{
  "encoder_head_dim": 48,
  "encoder_parallel_block": false,
  "encoder_expert_mlp_ratio": 1,
  "encoder_shared_expert": false,
  "text_encoder_causal": true,
  "max_steps": 6600,
  "final_lr_fraction": 0
}
Rows from block 3 of the image encoder of a small contrastive image-text model, named by matrix and row number. Rows with one number within an expert belong to one neuron, the router's apart. Each number is 500 + 50 x the weight over its row's rms, rounded and kept within 0 to 999. All counts start at 0. Numbers have three digits each.
After each expert's rows are labels from the 100 images, of 14848, where the router gives the expert most weight on average: "responds to" is what is common among them. Only what is clearly more common there than usual is listed. The data: photos of plants and fungi (iNaturalist). In brackets: how many of the 100, against the usual share in percent.
# router: slot weights (encoder.blocks.3.mlp.router.weight, 16x80), inputs 0-79
# up: expert up (encoder.blocks.3.mlp.up, 8x80x80), inputs 0-79
# down: expert down (encoder.blocks.3.mlp.down, 8x80x80, transposed), outputs 0-79

# expert 4
router.8:493438465472621455558503495455615508493513467598532475462588441535601468548446446412537479550465456467464555409531496477510553450496517553504442489481520561600500422551445506460463461432503571427576548511572544468535506464511470539464495459
router.9:566489514520586465559537513532595493570544477594479478460580465505631500527483447391524473481431476526447483379543520449579578487516500513503434467448584469603471410532461460502488482494497559456561529491599486506512507518484513553474517438
up.8:525522508469551529523578576509559561517510550485495533502484516480565410563473515467504464491525611485474572500614509505489454429395510511392444444448504497496498544574510533519576495433531483504449483536505494487414528601523608411457613505
down.8:531534427521498509427450443498484568411456506513489504507506491426496492433477536420539485458474496489494363570584536577521524527566499526468539524532498434397363527462533569489609505485501606471519472441494501486562522500378484450468484483
up.9:555544507511496442500508578570432466530522501414513486489489501433479485490445539542350568470504499564494448587434430499488520525466498380491524474552493409478477492479494468440500581567455516520484404538640499530536500383517562480487529472
down.9:504471490639530453494482488489400516510381417495510559472489503551495468462411459533522500527497503501444550491484496461510504504601558545528506502468541624525595414501513460506495517456468411531490505507634456451456583524531485513562600447
up.10:518466549464504538392543558603541493456540549518506621481455462498552521526533575463501493600488486567466553522533578439544503490485486498467498499519550495558506523549374494507551506376495544536497502491401470526512622540537580556493587522
down.10:501487501506451505428428454542474425485451662465483499478414490475514429443461498495516560417444542521504531473544458507554513486565491541482532406564472388434480503494575491387497480502497541532505465481503513571547629528419461459579497527
up.11:503582563460486460493528489471582578591466441495498525502503439364553558580395551513479427510541447491503465483497482502525509548450494454397469505463570523499442472541483460537599553420488486527485456490540592507440495624424473515509501556
down.11:493506450372489544490463472433582469476405596490494396506536461509521547500484432633514408512496446448529509535500508550511600506474501449438468471514514475482457579488505580520498497468495499450507500501475491516527510485343550608490415498
up.12:509519461456582499437547580529519489518513413468515681497452443498606471622416518521500540520533482488524497429577503511532530510410549528515401517485546508593499536496516482493484523508486500515479534481513471485485573624499618505536505497
down.12:505597467485506493482515422587487487375483637472479459480515483443510495488562488467415550473532457568363657509525500475508531513509466547476503527508450387436460499526519508446530482552499626490511494440453518536543521494455486487510469487
up.13:488533502498487472503496462437542520605501439594589441490473401489580474500442468515485502491438453498408497357417496465578518529520473460532525506584544461478472410458472450528418528501467561481508525609533505575502493544490471608541442527
down.13:508479502457530505541427529469546540474476417494551470490546477540426534522628373593452482618531463476581611519646496496486509460462616478560409494456530493463538554509530482464476488481520469488502569511497510504490525560561453535513498502
up.14:547526526491559491514574518390505556517484476463503598511426525579550436497509500433523527565580535484529534373549501431504584440450531567484517394439445541515474534478500542485480437381498451482442400517445456500458570522507514491481571467
down.14:571569476556561492442532411502488509396496613415564500520547431419505424507504509414506507494480539454521468529467557480491543582563491570456588566466484425403475570497502560400525496498480507524496516431504517501516565504458592435447492484
up.15:530449516501602507499565543578504535399489534491444614481490551642509513539550514477557501500537601470442516499550520489482488461523466565476482434477525592494560577515486575479496531490498517528467518516519392473459537482630512405428557482
down.15:499548504372493516474492494506427510483536574449539518458474532370505498476482573493489507375419510509489426483465493492440590518524429507440464519524497419495407548422507495496525514519488616451509462441478494527502492431391626498467500550
up.16:440397522509479506513479535479466481474473608500499415508599500552472467415546473546342593612505517508539580535451536541464490461498517537487580498479415541502513576492494520558488508498534500484514529493541502399512466433447421508507388521
down.16:461558489513509498494515477521570519477531438543471507509504573636445556503391511568494476482625538475504539503561580504509494514537543437563492436491523523536512460619516514531626500530530357542492514559557455516427499495568496415506533518
up.17:467519512497513541469408541481522518537539445528511492416498526504469415518581499545466447501408515415421496488573485493486603551537511498485440574510569666579515484513547463507506529498471519470527569533658554516455528434497480537528422492
down.17:481483539469564563450493489417563543490521505569499617543514523591504417495539496480498409568477588440510546401561486488533524478486506559610514414461470496520502454619561538506489474396464489510518544544484500529371517441483550497545480511
up.18:559538545481619507496554527477470501554502492479507619485493510555551423498457557468571501588541516500530614383531504468498526445390503529559511442498467605543524507509499567434423439495510518489451472510492504486497600454604557451559526497
down.18:523457474455519488490562496512473460412530534452527441437548568377503485514504500370508577434517582531521509508502511450434571532529496510460458522493469433466440549525506525410521481429438513481489554339512537514516556516381551416492491472
up.19:538497572569553504598490493481516543537507566523487501512546582482532464500502545509507469516547571475516525483612567496466440426444492503404521454446435541575502487545462506560503398439551402449495502577505518569482414559518473358489578523
down.19:553468495511461484452504432485509621535554531467493461511522526429493509466466519445475494444462550448491493557458506559570498525525417553498440462501430448479330539536537596512598454486486552533556458497445448566524498451375547413483506548
responds to: phylum Basidiomycota (30 vs 2.2); class Agaricomycetes (30 vs 2.2); kingdom Fungi (30 vs 3.5)

# expert 7
router.14:541595453519595496436447472540459467445412473477446464553540555482552505426557493444524492546501509484502500499588452442500596466556481531397578540543540431425587507448521501515494494479449506478491533463516438419515588630528430513531567509
router.15:522579481500583487432455506524476481450423478503495533561519516445518500403576504457540501508541481492541514429550497401510614501559538522417578561527571427462566474471557478542497498458469457525436491486478435457462577645504413536553556540
up.12:475411508481487503478483552403495475522541511386489558510386462530545502443423521414491449512507499497549567430453650509528552557547500549447503502497529523556454589502504542495550483445513566538427447468396506530531498443607503520474554457
down.12:458445543499493555409446483585482453472494711494511487570382514533494414506508525502485494494505532474445459502505529419495419519566512496460494448495484524473602545486534505463459497488438427456536508497493501507515512499491662444521501440
up.13:474443472338487443602542554478482564509519513490491610495454405531554514526433513517526493478545489500526556437483680501496464505436525503470413505480482544550552611508493512494502518493497407481517502496413518558571472548546490495521540500
down.13:484517552482516469545505494545502536453500657397509435492444422441482551501506528478500507468512546501482508515394537471602431446514400496395422459499487438389489533490487502403506487498507604480499453510415553546531572497440491485513450482
up.14:599520571514498524463479495489480555497565529462423486411575464395538490456606606539478469467466470508580519452575476503497490347488462464418544400439495462494506439552523457476486471511423446491480487519606464490519552470463539543503518485
down.14:478512525510491537352476537459469455533413501507473473505379508620463536423539494542451531556434426526605489470563541525552475493417514504547577464556506533409558498490515498509474464546485526460509545495488504492494455415628413555505500473
up.15:467497531588499490562410490495523506574463442524466558488481633581521497493513620487483495512431660482478402527384494505477563538467555467529499501507545474469507513495500482467509510499530446510502548501654487505484471594494519409477488493
down.15:573370472504548457480543499495391554486520388510508526479477596535501496463409592451547480519489550491511577373496532491501656563629501526511481508437498460529488501519507499496489502479497415511447509489531493507466445496463504494519597476
up.16:522589449467513480507457474432529450460436526507493442567591547449500551503577504542477503502434517566538437549493409481439525534432505463650447569525463425559489458467478427462500478601473485401475514490517468427523481516500385489484434548
down.16:504538405609491508498499472575507527556438404521434485489527567647495514513466485559501537505470439572459515499538490590593561529526488520556509495444480559546525391472502456564503466501465396558517492586616419479502486526516470513528500509
up.17:536559329511490416509506479500486472492537470461547499547494506391519515558507484510494502540531458590551425592566449447405506545534552465550495480500436447532492509417499430494407492503542491483486585491505509487545480552517333533499511540
down.17:494533394549482530504459510543498491521466436581411448428499541659504515531418480564501468506524491501390548505550431502538561512442488501452426494477560587509557441498499470530418493477560405507539499484612546502582532552501466495532439504
up.18:476435503501461493492539547450494486523481441497523517508404460515575509485465490403494470491504537452579593323442553506619478590513491594539510461416461514481478503535505573454479570358527485481482490494427546550492486497478498446503540522
down.18:491454545458496502488490501500511504458521732497595548569503486383469417475442505463522461505504517539518461556402509486473437497454438502447513543552474438501496537503491525397551463517523587501468431477432508504441510473472550449473465568
up.19:514655545499508480499486487521501501514547514568498492479554531443518409498609576526485490458497529534526501523562393456484524445320514415472543505499494490484526443511506456497480493504479512494439527512573395496455629560466485496476557575
down.19:491484377584511527394483435433510502504314376541481505485488512528483521485567465491481479570464476505567536462580492479503562512552509498573600524510516488474550484492517491505448465479497398493590528439529491472501491479540438609515482492
up.20:564404491505464478497673546406540514484582489521520458478444484491505498526406501512431487419478528499549522434538555541569421494517406426517457397362498423471505474509524551520525499484501481483502492507499535517485492492534595461505525590
down.20:527512605475442562535488480492535483524476607495507505663441460500477555335571537529453492579506431480518407633468502514524432470504495486488533496503472527536549542445489517531498508549511563486491507441464480505494449453527471539420433553
up.21:539500536439511499532487518580501619619538549466435515501509534511533476481563504492508470314539505494399501539574445634545454442515407549493484406462508504520515510505489516499521477525472503387516456503522540486541517507442584542487492481
down.21:549606493481498503486535490432509501560530351553455435571498526426597552384502547510580461515468491409499497590516502501554501498472450500525501515494474410424391502484515555620565496518503528523545485452491447418507496458488460496482535546
up.22:605495455433528427502547584495512455517488398576520538497492449492530525640349407478548515482595492453524544425482489485538440562577563517489435491506527497506528522507533542513523525483486514495479558493382486509507511541581489422470555504
down.22:525502449464432541524506505575493530464516700487496516514518454425416467483520466369483488515515539482434460564499525509480444431485435499421437524553483376472498509482541511486408495518487619502514492516471554513513542419438520490490427505
up.23:385413499505492468506486501517570474507419475458539510532400522616495495525460477467493496506478633437482449579363533501472571668535496480520508562537496517515465564490474433503517559520472462502520516499520547511441410470514508496423497490
down.23:502500488534571402606592538526473483551533435512505536494497494488525517586420515489507526576517482488361490476477569491501501595583410564516378526482506511608574471518505512452497515445547464519432499505549441479389531539488569495533505512
responds to: order Fagales (31 vs 2.8)

# expert 3
router.6:459475500516500547458488433493402515532518426508530537406523577595451451594444597502526533542495466425510592500540464485457495610538533536523610535543532594455534515539505545537520532458521410510415550539499497562447472509545549439560455466
router.7:444469511455473536457493486535424517471566454565484449510456488532468519558417519544581473567543442409569644506522535487469436508575476538504543485524503579536509457586542547564484505429599497575459503530398456599435460505519516480513435536
up.50:460564578482500475669498555578463499597552510505555360531516430434549510532441489509609499517504459469546502455459489464502407491561513530458411521538509504484475480539525529505519584512524561496470516534496492501460513555502355557493512523
down.50:416507498477522525425478487356571482429500571577565588548534408495498483418603473510548417551496514464518525483501499455509458472503592507490493465459570510498478505500645547501494535413466535561498599487502449488451538489450511536460476557
up.51:442546545528567506631503563591475499578538490490576370553500417424585514476517471518590498549514476501525490402454532461530443477577537531397453539602466513478502494520524561500521509486475494532470461549480467476505501545514369551507503509
down.51:402503515489555523468493507428590458413550554542553557523500382495493444450595479514536445495498512437518528512514494501538388474510600512524449444489545496447536477536624584440488558501483534585500648491458470529493511497475525520457480550
up.52:460498374416474559516531509558464582470510490512586688488532499495516510488490468450480582506590507513525543488486525361512507465474380600481482491493497497466487556495414469522541472489529603506564527501477533492536512572505475474501540500
down.52:508481466471502610383495493450487534378503646479543472491376494462476497432489580503515549408451476559510563501507506428498499515435479493565491503458547464474498496499510564501499470501527613502510453495533451506580550440502512541638488498
up.53:463549517505490502585532495461526508572515434406602396510504460413551504543431507506559498486509501476525495393430497434446506537473529477463417509470486460501441539516507644533508556502583495481383497521517511497500524435502349528526481544
down.53:465501575445521525409504477477592419395501649556520511564483406446480503435575461487487412535497549420541526556481574480474384485521550498585481481449490458508531498499544531465493510485522508570493572481457479517379496493489499512452470555
up.54:513448519506581541497502484560429464546486581515459664550445617541540463445539551460505520529518511440504487554482458506584527516500459616569565455502482484445430489500454647458500531494493617498501491433482453487465493445517498525535485494
down.54:502505561539497445521512566471466496525578356481546492461506504484519504507436635537493529469498593476523428464451469415475557559459565399588557508486475577620538502524456499538559531516489414539474484537536458495404479423511507494517561504
up.55:499505557488551518497467460601454474610526663507488615580472547494506488479521573531452485451468442536538369614518487534445482540509525513567511491545497516501434486502531576434551550501508502484505446461522487497502493382475516598479487500
down.55:440498537571482484502525518450535475516501336518510483477481563552503537451349571532557512580535521509506567476446478504498505533533492510548435507485493558541541494540461507522508514406504328525498551592585488508395537506525518494490573501
up.56:497505470529556557462450469497414490571464512472465577434493569544499476467484515401499504561450513501459388562488484516474646559512466554568523528548637510508444495468527474422493507540485538488571531481602532411511580455507550547481481431
down.56:562484525551554451445526500441458511512511262489516551481483503497528479506506603496528482497510569458464529453505471444518624563495493549607491456495456516501468474581506507519520497442548416500503525492533503521453560484545581473546600499
up.57:441505588544531487468432527429523492516368526477524420508500492452491520462532455507537461580477510437600533453537507523475460577561532428482482516508493582474413482385547523503512523485490505533454415505421549575493463522528645513405539476
down.57:464540457536480512518502521498544541401498493576460485531571529398492524491452496378510513541499580490484498522356436572483471398508530547504494555571509514406471488466488535469507454470492462515501504485509489480484586631398619466430502482
up.58:545485507501453459516549512529420463533522520490606481375548486446422541708428541548526499457484414567589481512471499441431495532456510455501440548489490440512485547496479440488527510547543500496503538585545481509412477450564508503497538470
down.58:501508495470553572412510362458525488378395536546495539518485492548507483466566508359466463571437504441493570493579512489508537511503498589537483446434487445469477517505524547409496481426517542513490581421489563482484588495442504450533503527
up.59:488467468469471550370494473471490540471560497497389387485434501549430548563454499537449493461479490510533496556577501584384510600562429446509481484461585518487568456461529439565500476500539491519552467510537495600551474429480582468449472514
down.59:538549436620457572500521492531511539513386389577451518545502590538517504453464486488473452534489581478449475578496526537614537523620432498480494442425514491522495459470517491610471475464533409503480459539510577510522474574488512440510511555
up.60:499485458529512500448394453540424611532501479497390496420502602512430507534491501542489502482435474510557461577536477595403529559628484477494525520593538477473548489482457469488533432590493459472572500524500492458495449479532556516587428452
down.60:563485507565518499475535495476520576566475332538474523509515599566520486460427529482488475516484562464459512474572514537634588566488457528579459486395423504507478447541494541555500377474513398501540490473557510479469544493485493461517538465
up.61:402471487509405511437427564454578524454472443499475581504430508591460448515476456520481508621553491511479592576446567491491477435515539541473603444481500615507570498506509426574446489451532486523497499544434542548539501572521532454455465507
down.61:515538399542330553563483552540476548497568506481493407466503520473486504482412477487540529446584492539495549529573514510480497416450494459369509566527558498400479461512501480542491453501522493514516430530497529590620549556479520467479453466
responds to: order Caryophyllales (66 vs 7.7); family: Cactaceae (66 vs 3.3); text has "cactus" (40 vs 2)

# expert 1
router.2:495487429441482504550586597487552524540541443505508632521551451472442507509557377422511483493525523548514455539490592482493531430496539509474388546387437540610443558515470483471449540513549456532482453517568544507491538497496520439511581501
router.3:476460445436463526551552583491539479504529452539487632473537462474440499525573392427476495480557556537503460523506573433471548416498554506534422534388448554602450575572484476467433542531549460522482459538555532525509558511526548485501593497
up.12:475456578477491459421540542479578525600545616510539472511509565547463497610446495504467468626521501523507449471522451492357450524445489512520491423453522488516546492522574438486453563478548533490476458509431495549488591561504553429451518433
down.12:415489484495514500478516418506499515459460516525489510495546556497455461500448526494492441481450600530567551456504466580547544608588512621668478568466484474528402448563467513448517387486473454488517497519530535471428488478404455474528519504
up.13:504499485423492500466515492492576566493526540564483460452534544551458396544475524516440498566553490534592516488478472468468526557446539412522465470500508577525552471625545501556462501529525428406464507506449486536476506575511509340545360516
down.13:573485500477511492479509506385458535474496555487485481526620511474421501547494498503497552468400594499624556446499459519471483538495497506557455497439477304465482509492500497470539452437478500543513501518500586495498450489439489345507491516
up.14:479478515416535479484480547419616580520524516535513459536556558528431503541427495489495465554631560532586448458496495482433507464408500517465470484428495590560519527543501425516392484502556420432483484543427505565476489544515457398498511547
down.14:509472541493496510440539477577533546489461583520488460497527504487457530527506551480391487433475621461592580499496496561536508569474480578673483494406440403508478480535500510388548453497498405463513476510493472549488538450466451465527450530
up.15:452496427463533432566546477482501524526539333489492547543438511473502526494438449502510539323463508415510528461541459515535464408469498504472485380462517361503473479566490510507510494522473455534523487440433485482505499511418451518539457542
down.15:515598481523472561489472547514572422496497531506472484478475493393515569400598462531480484554492398494456397636377524475468423495545503465450518518492583524506522551408499470551480541484510558532457514512541474500512460568558404513485491511
up.16:531577472600533478445554482441493469440468391488556468413470514380554498599495445521376510562475581488498539478497530481487507502417470512536483439427526498419434514506562544528578569630541452500506523519481568479446505491496507497500466504
down.16:553518497500491559485554428511460408447466599506541484512409501501477504479549430381465481612466466568510594529545541443553512518549448522393426536377508498499571503468539511492461484507561486523449576478552484470528498555512512445480599564
up.17:497447478497535443514513525506478528502484442464455540501445536495485509500535473486495495394468541481526498466583452561646426328455492408482490509370479461487514453468476590462517480550394493512532442420490456440517476480468501549598500495
down.17:482533539531438491507477508495418481586492392480523479494477448521525531447527515585518560575535433516444401632485494440587490511512566412466557497549547575498548536402441497621467515503492554492514515504545451483491493506625424525488501477
up.18:504536500524562523476522508550452540484512503480453570540517555496582526582537427497551475424525515461423612487602454594623468499605463535449478507525536450498517544467515495499579502469346506478488414505488492470533596499459573511477510454
down.18:549520469388462500502543522482481485473625406482532498494494504374606502419493469510526533474498504481411330543491455432479527514503499444384536554582498513504437460487505524613498536500471599506469527453510503496509471503557505519498515491
up.19:523559406537547570538498527497451418470498498463508455416521465423554436435536496548446507504517443534444477541500507498461517482562573507447499576512568585500444488488517449549498570514449615468482477421588566416568502435447439586451429464
down.19:489471413592494488519506482506494478486484333518427510498547540596525456537480473573505463498579523471474605493562505500550467487521504523460508453499581622409607403502515508491481530440502424603489515514517517521479517615504510519531458503
up.20:569532475594520512529496506508447491466504510419543531486503495502684530445494454472626499514503462494486653479521629453506524511484503520513510510529513516497426438516520562614488502506515513504389403499531521514576501483496441506441479483
down.20:515520514379462591444431510513485525479500546539494479527454434417500538443507433492574503456503552518395509543550560461503504483481490494419511398494502406445493541528509587394500405435453510601498489423466516553590549516481536460493429511
up.21:492493548445492514537416549448502559516558589505546520476543499496466454537476541500486500586523453557591457465557491468467529486399527439428507528500539505574525375608468483511445517449507492429503496591491555536349563494541593445529493476
down.21:553425515498554492453505447495503580451428540465499497500598509522478434548529520495491504553457639498635576490505527530565564536504577533644486463503458426468514496514506519406522468405524433497511524498499551473496528461422441502588472533
up.22:487481536461402568537387508500517491517501624478408401439364472446495585465484519491484481516499496556602462528482589484453531465451518617479470458468410488513491599465487417491503481500505496496491491605453485436508499497507451502481484479
down.22:531473522512459523454496477499552508585535501474457432489438509516470487547506532609573498508484465599558643525605499518619506492483489524560546407498386550475503480512505554523461465485521390491651496541551523535456497456472466516499528519
up.23:519477539435612518422431509477461600502506562536503568393505548512480369541537549503494435489452512460511487470585392488418593501425504513530613476530518533502545494588521493497501494501459453422505511562542567507448538489530516510569453463
down.23:534490484466624494522470503411489552477467355425439521470580512472526426523509629458508529496488500491542452392527505490453529581529544542605501492486443425464449453521485498454510470502575518493494574475491607490507471580503464441564541479
responds to: order Ranunculales (32 vs 4.2); family: Papaveraceae (28 vs 1.1); text has "poppy" (28 vs 0.5)

# expert 6
router.12:514421462535462492494551509351552534459447428451513499463466526511544447485510466428479479444544603441464541521560528480515549537368502436609469490395446513468551466527471549474498422466473434490497518489478586522506544492447583406536516493
router.13:543450470534435488499551476372592512436479423455542538507498550514542439491516489435479489425521623440438545505567534470506493533373490413585491452428442488451509495527535534504560432477473434498501523492460573495510521505434605417540506494
up.12:536558593503530509471506554476602445494543575542469416501455499372544492516485495447445416602521497489513400395516446493392543529510484382454520501427492501505476501489550479476435549510521513486424382475486430522509519511464451485523549504
down.12:426481496639505498485505377507491496496369505559488542537489504658468497497521546513480487578492560606512531518504500539583458466534520520537523484451452523537540514477486501487498567567504360467465620506511539470478495554454520558508495465
up.13:585486522450469493541501423482420548522448471523495419504570487467511427520409504452586462509592567528506496492644423488481526500376511409499606504517502481505541457500499561432555534481522480489525500504468492498658489525504501535512498427
down.13:576623530486567567509456573485496504500591474453490445411546512451517476478548495491514515464524465412533660471484501468502591589475496492518399514487519523517370445544488615507523478502540524465515466489504511523421516399491448496497499483
up.14:445507504499488559508452501525449528466583497494417615503495555660502458547526504549553543523554517486500522398450505541453524549474598444602471481548545533557512533458528473475405548507438473534483543550609500416472492480508597474535456495
down.14:561507471499556477562520541544483493494676276508515450492588473418519530521492455506597508510501441473481504416471568484482623531492534494563477521496541478482454527515513497517535519510493569580502515505505553420494495495511538526495525517
up.15:478503402486544568543451509474405470493506449536457455443534540554496398567412523474552566634487487484577528553532480492411575494529541491537474539540487587470538470461442484455476485564522481471520542560592533455434500488515551490632501448
down.15:536503419503576481517560498415491550488473346480511499459599537425544482553518496426503509482467563481525623437564552501484579523442512512541474519449440449454410463517492496474511334482488503498523514497501587481551572504499491460561528500
up.16:427448538534497538502399497480598586522542492501498507452570497497566380541523493513563494460500516398461467566546499531420486483522520482494488546531436532569561421507489483451500453548523468466583521548514615516474531419493663485465531467
down.16:520460499448520534459501514405529554511613340483486505456506580542608472487499456505511452497506515422418558447582498572533504465511485500533492466512588489488493464563582538565573474448484578521520524490508501582472551471377531506585498481
up.17:495389615540504510506464431518527673493511492625523500431495403462531503458430525532436501542468457499503475484496513445502406504538529497412508503486504538562567491499494401498530451466523516582494570507539522507590411480502444458461473497
down.17:496534507301549531482474483556502526500519543496538517534498615505526460507505420504467493417496644509501528508558455526575465482601526504491492398476535434492492494401515484499486543557501434492484482522467503516492504507550590552630502498
up.18:581564467465455488442636498431539497482537476384511515508464496460541537517548496488491462415531512435522498571475543429488499448466500456536514475397398458428495543459540432539511482524488441569310480534488510518510484455489490470532521569
down.18:506466577547466541506553444446492480428508571549511562549419492517437485407546544525416336608487498485472427531437533434580397509609469506502530467467490536525527508474520491505421525504509523522420508502418460568451468513548531493484463501
up.19:476561473450524552490497517492386451508499470537490508447573488531492442501469495472515501704496509502570522397600526485489530521454544477473481517459600580526501458565450451385435489514530481516579444524525486507503492482595505522590519546
down.19:499419488481564474416489469457520516426434497360512482470524496484486535646536470465437553497490615504550581490555455497491540586503496504546483479462496363413498541478521508445543508501491532517549508444515607487554573466436493504425490498
up.20:526573447515508470469518533413503453505460494450481526487458518468517539503597444484510457532502598426496461523478581448392527507470499467496587493471533399476452496551507522528499500686503442489416450457394504541497499525607442476497501423
down.20:441507530528418595400492461515527493463406590495512466543477491501476480488467547533386498503452502497508408504471493504551539578567556507508450489470321632539554555500506454491498513475493449608492456499504463565496601478497509499486488505
up.21:512518496544510551498534548492522509621482469499497494529416464501405497480437474498573543568490394541608464408448510472609483608530505535515493484471498365525490480571510501509491540438433471495544431491417538487501500613463491475520485590
down.21:486507386520378520483422500496567448462463707585431497541505444499469509474471465499406473520528516486566574541464485516501438516500495500470500470487504514500505574535514564417484562528521419514497500603508523423491580487465497428510485492
up.22:499538453517499427462547517534408393489510469507557573467473529521501494474527488494402513568445586479599531471504577476499543531403536448547519575501540464513450414526508508517476541511521460624549483501612423487480559499463522564578401455
down.22:448414495539536433479504460539607473504432560499582491513519467540515535636509427530416599497494505574531524494527481554505496466572517554512417497530413551504534610463498451416475493483414436520443512474578486483511534597561451493511530536
up.23:463489425497505509472500526496329459491492452511515594467535563595419463508472528482567611595499514501535515438481478485507528535507547483623562560495532596522500501539517490494443544558510505588516560601586482429440519461505503509539472488
down.23:538498471571598453549498438486496489428494422437503483422581480498526464628530510351539572495564495553492518458523501482419598529475526458512450508444449439456446525462482396446505487449510493501534497454459602494504522538499521545536600500
responds to: order Asparagales (47 vs 4.4); family: Asparagaceae (47 vs 2.5); text has "yucca" (39 vs 0.9)

# expert 5
router.10:523437505539463404513597576562526586591452481446464506506507542515487444471451591496487509526598541543480505541415479523461462503444493492476501501480424586538558502491447461500482529499550456486449427508501520559573495513467623354505596486
router.11:498425550486439457505629587469518519614507457451469513538449520492484447438456579486505510537569472505557483583422487505507475450487524453484442485442460547513583570471437448447480520451546466493438448466552516533563516465495606413494628519
up.8:536521511494545519476503441482513457504498547490486465513429640432482516589548536543431487692488457585572475487432511502401453517528487497628545474485508474489430453467529494488542499520554475461440468489446516470491456555490416479428453542
down.8:478511494605445507449536461526598517498428545550492526526498581641487495473450515456463425499492546408502503467512501551576514565448489495468423513370442570536558445495583541564499435489477399503500548569570444501447504502504534474493561513
up.9:470627495510562545509504459501469525580503501492506469536552571416495359481610555490531499546551518503477533467469380508475642529484557497572527500458505530458468485534526497444479507484404543500487518459585528492392579449501519511457446531
down.9:455521448576514465475503512448559498473422362504501506501561491548498490565536456515496494538507497414544378427436504496417488471495502541410568348470438635509542438489438499479489492500555459562518515500585502483514474539564499454495504458
up.10:426525496520395497423510505344480479556492458495501433475397493501470500570506487381497503458556574450551508494471610471515533447534515475501376492433478500473406516462590487475501487484430480560538511435537502459498501428505499534598511508
down.10:498486506485503535489499433620545414459412631508502521538440510643475516501537509489393479586496449514514428544498518500491454494466482495436609462510429504506539526399510530473478499537495478404442505488472516500595472566578479499494414502
up.11:555496530553485546455486592477555520555381679484547489573481504442507499493584480493481579509502380514572553511601585457604476506462440522511540509550478447448534473506523469498478490442538508517496423483460535521515538511484476421449478470
down.11:496510474462446531526492479403506512529496469517479454601570549522489500492450430533559462492535521532570503652436436557464456500466495514431513517610507571431460506507481544515534465497533394503590452609525489509400463519606555472442474494
up.12:508394605468466450507529630395476468525457550480496468487491465526495495497564509467490537487481416514550530501450475496491493396453456424436459547469523451499616509485500488468484557561471631486520499488524403507499501353498567538462503519
down.12:450503493564512447437422482498482473463377442516499470511515489595482512479483514588494504491507529541507509485517443567543499536503523517598556477548496565504636492531480420498566502460433320491532512528614499469455550507526493597496498434
up.13:493466498640534464536395470472512550521468478562525462459534561462501472496422491481517516482545504489389498537632467591496470529456498480412570550553533529515586472496465492536524356407540485500514531524407500527525488521478543442539510415
down.13:615505506464505549506490537404489516502697460481394472458526491398540526474473510488520537452477520529506582458517509426489511499430481491512448550494521449468408448599530513543565514495421613517529506501503524503505526396442498538509499538
up.14:460298526477502443466599438512503512502607481503438460463512472525525504498478637539498495609607559487480524410494439473535412525527410472493458497524575481502522501494567495510505552523540443500507538529591468466507492502492468472515496496
down.14:496510540496528486533473501494501499489564497501567493558527618570508512510604562496492448498460502443472472459391472504474511535552436655492473602471485413586474542397598461441510511544493633502520501490419459504578501494447512487499481499
up.15:478435520487436483517536455562447551542442460501450586454598579499498503434445611492532505494568508535425410529453469514497471595490515526434569504516401566502511542511363472528549503469468467462512510544523473531513442552528561422563591460
down.15:529477602471518495547500547422460503579628522440505501479427475435506481451437529451504497409478511476489657468499516477519552533545484501542481580506531480466365430557551494500508493456507677508477464515503500497438553476493491488518526459
up.16:442516544421505498499408470367531516467521448543598548503493391501530473412424515518622500548502495456501551321485525465467484489520554527499518512453515490503460484546501559519497457454493593499487536548506513535475477388460449453544479545
down.16:536427552478531503505491445523606472382423552493549435527514440539500533535593493486558454523553543469566461558500517511497326464411611503527504447498441489479591531460515529432502463472496440484505503451419540553549529500444542484535470502
up.17:451555497532456500527474499450552604442505560529539424366534607509446437609442494531529500519467490458588469447521499495437518444487537495526443489490511499417578438455497494503538490469584491595530493516448579385503493428481495501588535513
down.17:566556432381538595504576500447533503547505481497494457509558540488500524509602478405431546497507478538505712453620522564451478518452421476482500501452494495502463479495500578434467472536503504426522492494494512510560493468524449499551467513
up.18:427412548432534501487549490593490558479471462624433455508542504560538458432568554451546524435538600492353469504461496503522511581499453475530592475519530526493547644493511473521545559497444568493493534516528416498505500496510519508528449526
down.18:559586537555532491500496525474480505505588391457503551491513512395518557455475526537499492493450499443457461473452492372459535502604499519549572578542611503519457478517543512546585589560520537503486443512535475478473517442485493596608590492
up.19:619465507481510552518541437478511493523508478491460525496444573595532548597456494506446427402509518497482437562551543497510465425516501475441465434406502471486606574531525558478570363477499494498635490536482480501468530473553496465542577479
down.19:607500619295511549524526496498462560527511592482500472533436490440563574494572523489442512534452471483545526530503477510512551481481407455544511535527467422460475519465487492492485475540495659436514526455469531494516478415528474479518523491
responds to: order Lamiales (39 vs 7.5); family: Lamiaceae (28 vs 3.4)